Rows from block 2, named by matrix and row number. Rows with one number belong to one channel. Each number is 500 + 40 x the weight over the matrix's rms, rounded and kept within 0 to 999. All counts start at 0. Numbers have three digits each.
# convs1: grouped (4 groups) 3x3 conv, stride 2 (model.blocks.2.convs.1.weight, 192x48x3x3), inputs within the group 16-31, a 3x3 kernel for each
# convs2: expand pointwise conv (model.blocks.2.convs.2.weight, 384x192x1x1, transposed), outputs 128-255
convs1.132:491411542471526474494505501480479568488443504565533470524507491459463481419453475444527471505460478555446485455397544446399522607574515509512474514511526449446565504511558518517511507468487460457536443514488452502521497466437460538470564511464485480488476518530497491526543492529538502470507489517555504462556514398506471469451432558480443488509576494528430488526490459516447496454492495501492499475557561497518495474559482560520496
convs2.132:534538480558538561360460522527516512509516462502447515503514490539553461448496455505483454507495548575444494441508485457458469511469535523436550502399461547429535510477462443443535512451560528461548511483499514507550445545453479441489526533478539568456558486543433507450506497477427500548434563522531409486469469543578489525557450533452537512494442503516514554493546518471435435482468
convs1.133:488421522563438542529544455485452627516417549573432485448526490528503477485599535514517489454481534495468475505475541516502528492537548527484547474503533463502487504473464517537437491538528516465541532447521516497467546511470490532560477438498507497506485531499498529520496511465492551536482439566555464608518440592512513449490522496500560507517427490475526514519493582539385561504509490556488481465461526502440589549430479564535442
convs2.133:543449531520448523468509512527517465443473485445503510566545413457537489468507508533463443445538524466521509603531536500476486501450515492498511513513522509526518487518561456493489497506537534512505552516526533439540543512471447523515450407521553533409540497434462494506454568523461525477570483506491539490490481592459429453443534469500485488482530495470574520515524653519477446587440
convs1.134:588580553560530485422406437547562544513477472468454481524505490541526529454449486508519468470461502479511565531498520470495523432447522470512469564545492492465516482472460465494509492505550517529494492487497525510496504474433479443492562561536483478523498490527486513507469488496454478512501535547507536530479474417539478474468482482502477516492457526560511553499536516502516410476513462464484530500524515465446506446473508514559487
convs2.134:541486547507502460493430373578489507427546485528457402481547489503542426499557566540544490508540566519520369482505535516444510472449434643447513469528484489462447541501448511515495538411476533471463468418581503542542514471375545457530462472502472460480507490499460528459488516582561507455498550448538540516525461515486571515527530502545473535576614540474507513474476479532483482535511
convs1.135:469507463476532467497549477529541431555539433529580451492487399547577453506560493463509491519485484511531487473474436518468491453478529518506457511501457496480491445570534364495612495431554556507430557545419467568466480527571421497520540500469520494475542488494508488486452526451486509500492536444560511469560494452533548418465553451501527460503544460544505422587553491506557506509504543485462507502511484558448491575509435558549439
convs2.135:479478465420352502465508592428412545562473482439492436559525439480524445506532519517586521542454520521533493509503448502463518519487511487484499514576530520403545445482507511439520498469505539510546515429538485528496486540560395553527494518497480525528412540478564504482484532456487518450400515502471543445511476471488534513488547517573439528536495486516464419503441561508505495542508
convs1.136:501531513575543414577547438499493502534438462493494527479452539532437422540478510556499438564484437634446446504449486492522513470446538442468497513545447519479533493519484471583522415599533558433436550474494542499501461515516430515564426497430472512538465498500468485488527497477511484493538497506467499522513503477489477525572541485491507476522488509514548522479517520484490538483510490485503511493482487491527497521464510514488503
convs2.136:549508470493447519558486459458512583436420542489486495515489495491538468510522499525540628512461509575573541504522528445540495437489461509445479483411484474488521487508505482537517442443553544458551520503476504524535489497536482491590484566517468487482496444522530540506536509541503518451486426493485486460537529509522509513512547442452501510568531533535560576515484514498584424551451
convs1.137:511510497551475467495428503484534509507501536485490487496437575532470516517480471554534443520464445487509538482485519477501529483505484472487464511460459520492517464518434499571421521573513485502520480455531475484519511540436540550423484509519475516502489473534529496506469495499458448552452444535479593486481519493491466511533515514496441553453435535512537498478583492475470527534505452477519553486484524511536573444503625478436437
convs2.137:428463548493474502352548521470506441499469512494498511582470452473482525496514516517454505502548557461558480533539479487499468401561459553501472519464478545472517576484446511448442518525510554492495521424500537527525458488475447456495475555503476565477564500452516482456538463510431496520557513491513564462413493496523553511473542505513444507470411514499594502499515573532449531445507
convs1.138:520459549523475490484538473502429521530527560477541466530459473534500471527545487514387584476493505472530469510470542447489530437581448473469537515483507483612444541542421487493496501434586496456516494542521537480458536554472502488530496457564487484497498472513494523505464532466491507474467454456476463573568433514515481491475487534456485486436496484477565433502521517532403636527528472457532543466491507481463494484460532468526498
convs2.138:457532529515438537457500522580529575539487489570517493533512476465447417513426509514511498508508510474486540452481458550539502545520495580478506499441510441475506474555562477602469527510497528499519527495496487483550524520525510488509533557436528509502417509486501507574547510436510479562525431437479462475519491512434591580465492452473403412472548489496602525468460495463531564478489
convs1.139:477470439489495498488534476488479519459515539545484450443486547426453578532494483477453515569495478525495472476532463520445486481517542520539559458474474510571455554489496505595486441547417546485482507504539480462539530510458499571459461485513528527484482552457511509480499450529493487527543486468442580476487606486472485506484459517578502501531504454474446489479511475500509518534524501555484467473495495522479468494483542489495538
convs2.139:503536457575459514481524557540588497567463506431455506570508501509488527453500562560593511476524476489529427510526455541487483474471512533512478484541483550578484426533454512502534550458530466494535493534506543477493466493519501458519505578465545420488493489498454528543439512518454446559481528487524494483552482523416461520531477562480556501546520498489523540465455482498555515456469
convs1.140:484485502486479523477522466498510545461548491521586432479491460496443513514535443476517548605477495485478537479424567452466560477512473514505478553465544460490516476549512614523440519421508485508490499516466485483476516503459580578444526458502513512483494514549469484523452500501489535520483507484520486455517515459505469485464490531531539462489539483478567492486592522529448476502463546436589549488538466495521494409583465488552466
convs2.140:490453453532455593462453523492496480514474429472533570506435533514480492394466494553457460439446445491512432501441539547484494499516507520516456512557581493517522493519532508505535458564574476475551537529454539542420489530443578513438524491506511505450491491433521531527463561553467507518538440558504561517504535463498512489497426482516610511549492472522441496462525541501476502517481
convs1.141:531486431499463510471473529473403390496504521490570628443448524475440502471545561457538479465477512496483566512471456523473470484496525518509467472471466477561578487498557524524462499520436456440486489471468467539492488491489544493475561493426495519500522491513496498512482454497464468506474529520509492450487480507525470505493508504464506495524517507530499493541489457564507459483505513512474482479485602533458490527455459511530523
convs2.141:478420472502442487493509561563485431530566456452536571515514523495440466553486439526489535527588511428503513504493546491532633533459517520524510523473540557442552525499501528503510508525531553560409495488477524459457517558511474468478539543455471576578515500533413500591500470507531533497481520494471503539555462484485487435493550545531436512510491489517537510477480528495531597563557
convs1.142:484547527575588599451382384484491509522545608467416410510479469494508497492495415469534499500488532479424432491502493477479589446430463508498520563526496482421467487542544457449427490544554478481532472488516501517488460537484507471442581524582474484499462505528501527548452472503495500526512481484523566524526510474446453409507518529471547567456490438505493509503441520520487477471438497475566488525541489480513473490525486498463514
convs2.142:492475501432444462517498535569468493511520534510476538601549471433546528520519508517496522493496507534532386459465535401457408474442347500524527494492434497507438496523487434577489554426487497470540428523547510469475465565481526463552471517495492532496470492549555549413513485508472516445453477431543505538481492532470519533571507460475479511427560483477559583523549500492492491415434