A small self-supervised image encoder, trained from scratch: 4.67M parameters, widths [192, 384, 768].
Rows from block 2 of a small self-supervised image encoder, named by matrix and row number. Rows with one number belong to one channel. Each number is 500 + 50 x the weight over its row's rms, rounded and kept within 0 to 999. All counts start at 0. Numbers have three digits each.
Before each channel's rows are labels from the 100 images, of 14848, where the channel reaches its highest value: "colour at peak" is the nearest of a few named colours to the mean colour under the peak; "peak at" is the part of the image that holds the peak. Only what is clearly more common there than usual is listed. The data: crops of objects in photos (Visual Genome). In brackets: how many of the 100, against the usual share in percent.
# convs1: grouped (4 groups) 3x3 conv, stride 2 (model.blocks.2.convs.1.weight, 192x48x3x3, each kernel summed), inputs within the group 0-47
# convs2: expand pointwise conv (model.blocks.2.convs.2.weight, 384x192x1x1, transposed), outputs 0-95

colour at peak: pink (26 vs 9.7)
peak at: bottom right (27 vs 11.1)
convs1.151:441496417574478536500420501463558484489508399482441569542513499504504472474470574573414486577495456377550448462550542454550445494450438501485467
convs2.151:486511525537528478555358481449502452504496521494488415510553493473495432567551510597450430405573476574493466485431451435442580484435515460488492458422575466529487512518489513446592483443405551546537486512454500507527460525482479426490530501448541553484391622488541464557444567576488495459

colour at peak: black (41 vs 15.2)
peak at: bottom right (34 vs 11.1)
convs1.113:575468440478486484461558463474421526445506522483562479543473479449414443448509527475463631555540506540481408430457545513519430550442552441527580
convs2.113:472515527473548453482544465566513432504476474508422523533581415403558484471521435468587498487506460471497554516517506425496475533491572568381492395522449374432507498543446403533422535485549453465573489548442529533488569443498549538464474489489436484413490419473482524528488487346541530472

colour at peak: white (26 vs 6.1)
peak at: top right (63 vs 11.1)
convs1.26:456419480496561597528588500535485480514490531425584533482486460399499508433482430589582444404510536411472548514553517480571458512496517504483507
convs2.26:425480508562439496459496568470556550505449426516458530471528542580503494508443523471541486445444448491543459502473489506494449503531483506526561514513611438560595614458529600565480585481571479553606535426438425517507552524612518515569590460504384490504495492501434503546578576489409509501

colour at peak: white (28 vs 6.1)
peak at: top right (27 vs 11.1)
convs1.33:520498556538532385476581463504481539492528521539512472532489540441483521472554534513482597409516460549432629525485462583478575537490443412488556
convs2.33:453505546473548516514470467555478507494509472567506510462537488544516472406482477479521510461455534545603485470483498567514489551589539495512481479524437554530537573473473561582513493492446457531517514480487572484527519561638448494552615514482515482504553541552509451423530574471646510461

colour at peak: black (46 vs 15.2)
peak at: bottom right (31 vs 11.1)
convs1.184:460513590427517465525529605521421465427546555562560488479489453455557549493579437470482485404592508490455562542516494497582422470497520460523527
convs2.184:511593514503447495485571441555415509477533381476441460491484537461484502460414485520552479560490597501498622625510492457513485617456432558506477503476504533582570570496473450524508517483528553479543433476576568412592549399550540495445382457534493479512593415472511499511513479443552511422

colour at peak: pink (29 vs 9.7)
peak at: bottom right (27 vs 11.1)
convs1.91:548494514450531564443445484447567500576498451365480545477484534509533426421470488469374483499516368543534478500467447481428493481524456483503485
convs2.91:375488471498490456484396465500497477506484508540518564546606567573533485498587499437404442501489511396509528452445479512401480517499507562437521409458560550429412510535506586434485429451416467577583585497533531550512527524491504488528474529522481552442534555443592502474456507544512469462

colour at peak: black (38 vs 15.2)
peak at: top left (46 vs 11.1)
convs1.6:421537490482559501492521517502411411591447548569573552488482558484512387483552522420443493402509512467570502450458529509510473488482481569507410
convs2.6:492404442529508574510519511528496495446418549388534577562426551501493509555574426448497507506537547532474520577563575482536464572544476487498539434557498382475488524535489420597432492439511579483518445519593452542512514601493575473545481505528538483555484469382479528513486534489441515394

colour at peak: black (85 vs 15.2)
peak at: top left (96 vs 11.1)
convs1.42:412441514497476530477547494460503471513485485448585561478565388472433420471532527378406503430540459484508500484519490387509520496483507535410486
convs2.42:544473480489598533435561513530528555432363485476501555536542531399518512467499576555503570514523560558552582525414512479567567434582537553538412502459456427496501545438586502482481438495535505491425518594530553527488465471511526434427501552511471506456475534462438506529488518425471517485

colour at peak: black (49 vs 15.2)
peak at: bottom left (80 vs 11.1)
convs1.1:549417474579474463506490480476462488526522416515466500530472460437485548426529425418396502459436428469508480437613503416528543496503535483402518
convs2.1:530469522475456528581481468501479409509457504478535468445543487538440475543493490483473554480469469487506489449510432537516507534534514476364497599509518486445414521653540541550548450608451478487519567527457592467547528569530453611476513566550519536527541562417466517496489470501487370593

colour at peak: pink (28 vs 9.7)
peak at: bottom right (28 vs 11.1)
convs1.176:535473490464445394544464481549416480482506467443381517446479500530525443473546473386551589548482502447478471532468505484396535588503443515452513
convs2.176:532509451576589499552531519540526502473537438499555635526453499537441487462545382495486438504525467518563542517542537473364532429501572487530601565492441478479527467561523595526544547541590455638508538483428471543483457626454498537572565545426531414522452526488550459450556536467461555469

colour at peak: black (35 vs 15.2)
peak at: bottom right (40 vs 11.1); middle right (29 vs 11.1)
convs1.31:577426499493440447458450445460497505528527554520525576532546500375470461488563488496609528422554506521426552532443553555427416497541505511483539
convs2.31:510462527565507491512522553631417491562503458392522510581482471467538492478455382483476558449466507464486518456546517461511495555460559488531514501506613467557531632397457505517499502496495495512392531404528545481552521514491566525564481533455468539473494518634536380452456594463670528452

colour at peak: white (36 vs 6.1)
peak at: bottom right (32 vs 11.1)
convs1.25:580485502512435509544463512484527556465563550455566374521507448560568648423572455503469506575473522455561473490501505544463543497445478466518493
convs2.25:491519542450409546480519442519539485564470450519526530467490493462479464509478491535497537572573516538431528512555600490657531487467448393487543494542544510396525467477488501502558490539554497416547441540476593555525411490578483475512561440478516513524431510538462523496538419473531602437

colour at peak: black (47 vs 15.2)
peak at: top right (46 vs 11.1)
convs1.163:541562495483468377506574500491486453459416450503467468453518492482542552509474367492435561483547468478541554562514485486452518538420396419459505
convs2.163:573535445436534551413516537459562568462547479456490521483514523499507557557534495519481416514535515562534463401536523487486474538457578549554400456476502540515485428531557510648560512504547531471467441484465586418542442518514479534513450435459512477486549554533526424550516552429543477482

colour at peak: white (30 vs 6.1)
peak at: top left (34 vs 11.1)
convs1.43:483421532476501503531556598539475541455459503436514458440512579408503405503500539490448480444558511590540532455452613561513508523405530554490477
convs2.43:469468491427334514458509553531481514488425462533470550536437489547522494490507458528503531460420506505524572462484400552471510500493526495497500508500561437481546443483512510552513534415513447467402522496584522486524529416590500445566566487486489455507473524557521405486509523551479516444

colour at peak: white (31 vs 6.1)
peak at: bottom right (30 vs 11.1)
convs1.21:523453525503493474459490502513432451446498519463495533367492523520462382544530506467521488376572496540394566416470577536432490546515497535489530
convs2.21:535470514569515518494517545597485515499512419469549522571499578464555511495526447457470492477401538479485487511527507494560516531447526498458528458443524414611413466495584488446547459487454553442407561561569441396523402559495504450499458482464480442519535492532374490535543540583527498467

colour at peak: black (47 vs 15.2)
peak at: bottom right (28 vs 11.1)
convs1.18:497488512553483541607420486488550491533518572496445441553513438493452464575480534396457441510492505534538536501494453666502504419500525533503429
convs2.18:560572557523485439538430602514579458498488498500544426598535630508467481516516477537412505486529533498497425458389513385512522541542447433494451532432493571513479542534501492478500525484473471516583426602586524509464565475502542507456489518519460493493504452476503490562457581557573426508

colour at peak: pink (28 vs 9.7)
peak at: bottom right (32 vs 11.1); middle right (30 vs 11.1)
convs1.186:427448481417517476642400518585607578514492527523434560469484459494455421517559471489541549533417496501500490549517483496498468501424489492494467
convs2.186:480470490417522492569469544501486625438484487412475451476528485632498503503467535461571395469466563447539539454483443455440467539516522619415562452509482463507476533616404433525559469510553491458461540498588596522514465373461505546457535519533596552506528647511454517503499517552485422488

colour at peak: grey (63 vs 31.9)
peak at: top right (29 vs 11.1)
convs1.112:538569484540402442427488521514440456480528513519527542554429495375486462480484554480427548477406540516548458474501421500554472529443584430434492
convs2.112:505539567504444374542501456444492397534493506509447445492470569550513514500484569458514494500448499518458552524528505526520528418478547444533391465461456527514458490492498498507492535503506483501436603576475504579532515533517454443487467457506593453530556505496425476556561527499477488556

colour at peak: pink (32 vs 9.7)
peak at: middle right (27 vs 11.1)
convs1.117:488476484515545474519533584598603588471551497503492501465492500498552420519448532504448485467524538490540613506431546497525421546595416542444567
convs2.117:530540586436601530494533509465559532521500511490489490455492498429504477533544514455478502565539442434518456511484526521510475458461552601372547526500584426501520482476459492515520549469531572466592520502481566516465576548494532445575604540476515480486530589499508555420501396505470498477

colour at peak: black (65 vs 15.2)
peak at: top right (30 vs 11.1)
convs1.152:507555547520483489518575493547476491468550540529517489404576470526461577485454446460472454412519499602427560525542472523475381416421481472493569
convs2.152:534540458431574464454399477441479472453528490484487498416540396438448542445480456439529564556496485505521491478501490507541431591590489497494608520537483550460498404500557528432460444474486514462498445591484609579505544449494590537470495504579404505521462465525570420425496481480459541507

colour at peak: pink (25 vs 9.7)
peak at: middle right (39 vs 11.1); bottom right (30 vs 11.1)
convs1.118:531419581567577518474505531489598431592548564549459474451480472430521558561492441551526506513531497475449395494548578424452494544487505469531477
convs2.118:387506547462516494478520542522485464530525461467515451490492436451468490406505462589478534413655511515458574531501407495546528541536424466581515473502485514440442507548468552555495456510588441530491505487565607424547518469516462476544464515526560562539470457424531499464478544506510573465

colour at peak: white (36 vs 6.1)
peak at: top right (37 vs 11.1)
convs1.20:522423479516469558427487536509524571513476430430555479436539491503607564513420598491430500377523475489560546543537532456502456436465546513524533
convs2.20:438497488500548500499525623520538592488572407457486446584521580554533455495477527526509464457432511530531502481464478544473505441516472534483523525530470486579470515495479521608445578509448518469565604440480446460599552479639449534553540421492382504456573472490439550479530581545467462416

colour at peak: black (34 vs 15.2)
peak at: top right (37 vs 11.1)
convs1.82:370434444446538522517539513470448468533422481573510553470553418466513517565501461538377484578540456561481487493524482482489527400493470449467558
convs2.82:510562566581546564523561552507387616497490540619461557611538565539491500527556572462482465444417416511434416495561462463523501544509553558523448602526560445446463482582607507468489475514498535553628550452558593520530533432576432550537573480429496397473526411499437489475562549578458532504

colour at peak: black (68 vs 15.2)
peak at: bottom centre (32 vs 11.1)
convs1.99:469540387411473535544566485477423456551388475470512516547625476544523454528496533518472491494404432466467545503442551492500432500575487528542511
convs2.99:520466549496555567531403534442574474512430485509295528448525489495488482489495445406493532489466493569473512510533512514514395556483531477470454470462519529479522434494513533492485512436515522445462505534597523510523472473464584546469514457495523508432500453544501479482507506453496528490

colour at peak: black (34 vs 15.2)
peak at: bottom left (39 vs 11.1); middle left (39 vs 11.1)
convs1.57:438514542574538497520448460518400487512543484551469512512479566356437493439455491465505497468513474472485487355483520441463551416508437567463497
convs2.57:449467468496578468476511604521509497485530530449571520523448453472490561451429533573531514496509469486476444487521481540505518532482438538442551561518440493594482575561453457515412572482507490592502434444553455445484443553426450297555507524515435521458453479552531469578488525549498563463

colour at peak: pink (39 vs 9.7)
peak at: bottom left (61 vs 11.1)
convs1.4:528398555538449551469617526521531476499515493411682463491544444452523408537437491507492504504532497461471534442481482507462471556459494466495500
convs2.4:518543439495503533459546552495577525429516549512497536478595521506549472505430477521500463573439449489526489533514492467531557537476558475469540489493556584549497604428437527410535502449422490429404475494424475524547457440490437402522510500483558517477391547501538462540467484574555554524

colour at peak: pink (32 vs 9.7)
peak at: middle right (32 vs 11.1)
convs1.135:540470484523575471450481436490603533520438537495458558509487383446499509517496432529477612504540506513432477481524639399508446533507512523514552
convs2.135:554434412496513494484494443451539471500565435402505453445531505534467425454481394665503538500500556516460479511497438489456490457568433507463510452481409506447543510461630499398438562578444355549487499467583575511469513539460529384553445554595509487548486469443487496501500472486476450480

colour at peak: white (37 vs 6.1)
peak at: top right (36 vs 11.1); middle right (27 vs 11.1)
convs1.22:434482520411496522545531545465520451484555468489576461423529521520436426537598449499386488443487543539519462465533457477473525513513583539392419
convs2.22:397452491524587539490509433490662595503493421484510539558523513572488461515488448499495516553522407528374487502498635541518478459392478532465451498528588489469525535480500478506537573507436482494568480408468421427459356498609518495537537439458508498512473517572568551665622552543525571507

colour at peak: black (36 vs 15.2)
peak at: bottom left (40 vs 11.1)
convs1.37:508557475565558490498479516450528500500494520339537451497506523535464504501450491514496494407455574554608518571512508547484528449467492538362568
convs2.37:483635511427527544458475507550485484483546484527515510553527494435499518548474475579546533531571564573449529502538524481568463542550590542501575542548464544513548454526538564511468451527432536570501481487553479530452496542556495449594470467474509483494576475526539523489527483458388530514

colour at peak: grey (63 vs 31.9)
peak at: bottom right (38 vs 11.1)
convs1.5:497396569527533594600520501586518529519496467481576458462508457534456490536541507472520545522476541488542448458484379560512438559401453465541448
convs2.5:479443560519422455527439517513517463504530431375521491505568524572513508632517440550466495465585611487528530471498458450499504491442554542453418581538500458516575461474616454484581340489472462510530524506470505615579600540528541461518495570597488598568548612540542509597457546492583479494

colour at peak: black (37 vs 15.2)
peak at: middle right (33 vs 11.1)
convs1.85:468478512452510418474586544488515416412493496456490490525503491591446426605500485489426522563536540559429578489539490557406487477457505493455583
convs2.85:485486594469509532495525483514526540474570476558420506577482537556475531470370518526547511478572495467456545445486537397554458501540495458395531529485559522518507463505527425452535528482517504506526534462449511537572493588550480501517405465407486494462530522540501613473444534522481498568

colour at peak: white (34 vs 6.1)
peak at: bottom right (32 vs 11.1)
convs1.7:501517499603450490591464492451609548546423601547458443546563502416423553466487501525482514494498508517574543486470448542492407517555455480548517
convs2.7:453510521511498545554543466409441521535500505530520519523423512493424473478504501466487494591476569473490482554494500503414607467503478445521581470446481518511497477440465598479435515475549456621490518458533568442502456470485480514491457427526478469541390539462521566487463462429538503514

colour at peak: black (81 vs 15.2)
peak at: bottom left (35 vs 11.1)
convs1.177:550467519473462477509621508474378456416542526533479521458522551513519559521462478543495319453526485484483600474483494468478518504468499467486428
convs2.177:477550408432527458515483568483487540514459538540398503469550496512474541479425490516513502578541496492499639529458582385513389517491481495397398468518517476464488402439507452529349587425526542460501466591413520558642467566466521464510444458463455412557526448503487531538526515464506590460