A small self-supervised image encoder, trained from scratch.
Training: soap at rate 0.0032, batches of 256.
Data: trained on crops of objects in photos (Visual Genome), 63.8 epochs.
Rows from block 4 of a small self-supervised image encoder, named by matrix and row number. Rows with one number belong to one channel. Each number is 128 + 24 x the weight over its row's rms, rounded and kept within 0 to 255. All counts start at 0. Numbers have three digits each. After the name is the row's rms in percent of the matrix's.
After each channel's rows are labels from the 100 images, of 14848, where the channel reaches its highest value: "patch colour" is the nearest of a few named colours to the mean colour under the peak. Only what is clearly more common there than usual is listed. The data: crops of objects in photos (Visual Genome).
# convs1: grouped (4 groups) 3x3 conv (model.blocks.4.convs.1.weight, 192x48x3x3, each kernel summed), inputs within the group 0-47
# convs2: expand pointwise conv (model.blocks.4.convs.2.weight, 384x192x1x1, transposed), outputs 0-127

convs1.92 078:138163153102088113170066153092105152115141137133164156172110146084140124159154134103129127151122126126153102140114143138111127155157130134143108
convs2.92 113:090090136105110108105145168142134120128155123103102156127163128124136174127122138137121121124171164102174135122132123151146125158188158118131142121098166131098146108106115068198101115129106110156100156136190113100165061131121103120146131157121138174134123106131075112127117092108118119118151133119124097144154129100116122144085177137098137152171101132125147120105126093120124107143114
patch colour: black

convs1.30 096:104106142120133171146107103183112086113179112122131101140087167144164173116115127121097140141127134112118136108155098121159158125137148146107120
convs2.30 094:121107114116129136169137143138118161116121118139126102116147124144168154111116113114112149153126120142099120133181170132130108096120146117130167157146136125126137146130098126127118151145103133131175130129149128149097101120091178128110144087147116143153089099119128115145120101142162121140136135139143164119146126076105154127122147121123134103132082087095101111125098126149123130157136
patch colour: black

convs1.166 101:099098119155127105140164143171138126161156131099123088162114136110128114117146158125187116132146147126112118142110125100118106092094186137100130
convs2.166 098:153113148102134144153139127161137119131146138114102121153106089141150172152065152159112098133131116086103107170134088174122091092161140132148148090087106108131129085143123145159139089127135114099138113172126120155138109131135147127136120133091183150160107117124153108149112152195135164151118109110121157132139156133103137105148171094134115123132137111079147188123139139144108143102113
patch colour: black

convs1.177 080:129121133145164124119133132071148109080070134107105101132149139145153100121143119116102121114082115136079087139115114121126138134165087116148135
convs2.177 096:146144132128119132148142142143151095120134119116115131104115124130119117082192122097107064115114123127088103104175120108125159132127109119177142154142128155121131129131121165105123138080119170114149137134136103116148075160102128085139145125068121148129133094114126144126135127113087131177112119115117139141173106077118110150096093142104124102154089093133144127115151112134197144134141
patch colour: white

convs1.77 110:159157158107137132143082129114147125173121148140145162158145146103172096094167135130120100149141149129160141120123133124116184136145149160151155
convs2.77 095:121159169111108127120160130087109103093136148127142165100137127135118109082146077125117113143126123131140161124122105170153115160165144154117150115111106135162170089110138139167122107095157145124144123122124115164113169164137131114115180133133123122144124116134111111108124106082148103130156124111088142127162102087126091122131120129146109199181121144085133083115102122117138148130111
patch colour: black

convs1.167 100:096128110127126120117128105166128112130076141122148124185113149089100141118117152119123075067176149102103116133109121117136155131103118140133145
convs2.167 103:119141172088143101131176097132119070110084154152106094121126143130173108138123105121131132123069128133114125132121167112101120154135124114113136118122153133158144080133124149097141132144170139149110127132141142143104153105161135103114110089102100092158111126126159124128136108127169119114112120153125124161145103133104163098117161138115139156160119157069135158149143135107154102121143
patch colour: black

convs1.70 073:135139103118121136166114099122149093145126113150084124175149122161110068085151135131149107169147150135137128151103137101094127109141081130134121
convs2.70 116:121099144150150155113100132126150139144144149116107147119151133125200100123076145074116133128081105127125132139125127151108142136242101115149103144129085116118130115129135125131129090116118107138141090131130083113172102103148098136135116124118095169142105132124118107136121140119211140101136135147110127096108130098157127144145152134121170146133133143096195134134122115087134118135160
patch colour: black