config = dict(
    arch='resnext',
    model='self-supervised image encoder',
    dataset='crops of objects in photos (Visual Genome)',
    train_examples=61751,
    image_size=48,
    crop_scale_min=0.2,
    horizontal_flip=True,
    color_jitter=0.6,
    method='simsiam',
    norm='batchnorm',
    hidden_act='gelu',
    depths=[2, 4, 2],
    kernel_size=3,
    stem='single',
    avg_pool_shortcut=True,
    widths=[192, 384, 768],
    projector_hidden=1024,
    projector_out=256,
    projector_hidden_layers=1,
    init='torch_default',
    residual_init='zero_last',
    optimizer='soap',
    beta2=0.99,
    learning_rate=0.0032,
    beta1=0.9,
    shampoo_beta=0.95,
    eps=1e-08,
    precondition_frequency=25,
    max_precond_dim=512,
    merge_dims=True,
    one_sided=False,
    adamw_lr_other_params=0.002,
    max_grad_norm=1.0,
    max_steps=15400,
    batch_size=256,
    epochs=63.8,
    lr_schedule='cosine',
    final_lr_fraction=0,
    warmup_steps=3080,
    weight_decay=0.03,
    adamw_weight_decay_other_params=0.05,
)
Rows from block 2 of a small self-supervised image encoder, named by matrix and row number. Rows with one number belong to one channel. Each number is 500 + 40 x the weight over its row's rms, rounded and kept within 0 to 999. All counts start at 0. Numbers have three digits each.
After each channel's rows are labels from the 100 images, of 14848, where the channel reaches its highest value: "colour at peak" is the nearest of a few named colours to the mean colour under the peak. Only what is clearly more common there than usual is listed. The data: crops of objects in photos (Visual Genome).
# convs1: grouped (4 groups) 3x3 conv, stride 2 (model.blocks.2.convs.1.weight, 192x48x3x3, each kernel summed), inputs within the group 0-47
# convs2: expand pointwise conv (model.blocks.2.convs.2.weight, 384x192x1x1, transposed), outputs 0-95

convs1.64:478435442496583430508527515452469561475464473475495513494488611522496487463491499505501521494451497531569514442528439488452449516495535437446472
convs2.64:431470448449529552512543567572537504487491519464486430492539432444451526516558578465522458504509551511559529521597561472520476503532512544496547480525595458477532527533488565554526446517496613453539462528523459518510568483502526487525411519496508495451490544499575511541497507431559576465
colour at peak: black

convs1.84:522472497507519460476476507521486467410543543504615454498481488630477417527494459502483489497509510495492512468513596504476506458466481522502524
convs2.84:432541459552515529473595512539506534458517484450532568495447518504500498459552505485491496486545432486543459495481529608448504439478441418533546468485475452454553440463539489566520471506549451513515426530429487506545549447500521585493527561449481497597531462468457511529542541468504476461
colour at peak: black

convs1.3:521502494462491472536492506493517408517467441424521481491485399557545523565454529477413511538520522468514493523517531443545509544494551543469550
convs2.3:459523495504438492514506542450569551531513460525475470476570503556479468460447491510533501446495482542465468534486507478498546463586560464500457473494498491454489602436512505490441482505493540562617507484479570507427508490569486531518539466479488538529503511539455509560568517483459520458
colour at peak: white

convs1.61:536569526501406487500550533448466493530445488548546497494493517437529523439513491544533442440505494468531524508468447412454490498574512450493470
convs2.61:556471539499464506480456559512545549505443554517533584507533598513521490496560514469500478471544508515517470526524605552430506480499511480499528471458422563504537488465489426489536557446450438585483489514517462462532456392506504523432458559520449503491509525519601488545510539517519492550
colour at peak: white; pink

convs1.11:517510431480498524487526504549418479457508475547570507442454527476489534499558589483461503472421491494459458493514518460580539456474528540541545
convs2.11:473503508528454510465508501488500515498543430524477523471558540573501489581501411493511479462500522488527457522517539501496524470532518508534456538526502458512539537455501543473468566512581525517540532425491489530488503527580485478517570463500527505491480459533571536480559540519424464494
colour at peak: white

convs1.104:437488519487502516547487534481549523455503475377451604480542477524487486558513439545529489510469484503479548486505489548492482468581476565523517
convs2.104:481483429471509422397480467518529528507518522516565534501517535426394513508555475548524450472506513534481468485548509481457511506469521523512468463498501564452466496431504426433523421541483568451468489441483434532470456511502517474468586516603539515503516553513594499510546519464486482450
colour at peak: black

convs1.77:454443479462509572459415462548456437495517482467508508497511557463515510519540491438498542457551418541538537455516465514484479417516477449478486
convs2.77:530491469500510399516577574490525444456464539467438489479526493564471538473459511547555444520508561557427505526502527448525517486530449594512504531515493542494524522562481480493477517464452510518501460427472593478572513611539519470522469506543553535555468486514505455413561530510514478447
colour at peak: black

convs1.2:521490520590479491544449438526500521447524564535422481476576426496485540518487540492477526558460462500467503486488533549492565481556472460487561
convs2.2:513552499500494467503444489460461579519439497519539523473587459412538495504539538508463495577504557432513567425482546492493529497504513430425454519491464453533549547549488526490510498509497466470538471532466458492546542559549474469486534559514499546514391482538466461514500463503523469492
colour at peak: pink

convs1.68:494558476478531431462470510547546507464479455615459515509527390498448516534442518472464535513564503547489497484482516486518484435487492547545514
convs2.68:482473543558502482478526492423456452460492507480469452494499459455461517566396494511495539508574478486448491540497411594514459402497540470522547437534535499526516493536527431497519553550509455501477431551619568487578465528487501527584466497496433494451453483524468488478529528526522472433
colour at peak: black

convs1.96:383501410528504476546559415501518517492476543483514498516518501465525463466487493554517515506537498447487574517520445405486563508538512496504513
convs2.96:516513483518426471523478545490487528470538518405477584517566506543401505545433510510545530546542565488455439482516543484508443494505492438510529562560504562528493475473525445471532586500513502374472592502441482493435441415508514487491564446510570505475517520483424540497505536491503512606
colour at peak: black

convs1.122:520520465561489569539582466498432457454476502497484486488448530536427462509496493534473533504427501597522471562441516464488457503519549455512483
convs2.122:497466612580495491463447505458547417444550510537433488441528431497426562469489499501535485522547492461433569493466491498529488519493510508457475504533570538544561547450529452479550574519505512433507514495537506516536520487519465491431494463538415500545505556533510527542506514555551482519
colour at peak: black

convs1.157:468534490505466494492393467543449507460456450489523508519439506499559430532498537496547507599524514491455484496492550571580510538489540509465521
convs2.157:465553478455478421506437551535538507503518523455494585500527554509463568475486536499469474576484495514538526521506517483480523509520520507481515461490475494556476479480572576487487491512512458552486567501496473537464491484507548465501493524553522555468461541528518521557491507547472476447
colour at peak: pink

convs1.175:469496490437485515497515497494508481524520579516452484450484518498516486511586577514458436421496446519511497520441506452492470480576599545527457
convs2.175:495499501546484601508474541520448468496500489508468493430574449522478474529439511488522496488438505533533464514472433603519443619441614515486445556415507446450488534465516425491485519449492517424544497480509537502482502527501484484511525438475512494495517477534483523544499470463538616480
colour at peak: black

convs1.130:472467463516481542508512652480467431424536520477458522461526591476500508534545458488473494538451506510524477503492466534497502459499487451535458
convs2.130:520470475495486527487578532504469518486521492554506414445531518528465509472411535539515526533462564482515548416492539490456487523483480571452429481469548435528416556549467535514603494479467544451477601539484557545447465436428529398523499490539485512519522601593568443575508556558512518477
colour at peak: pink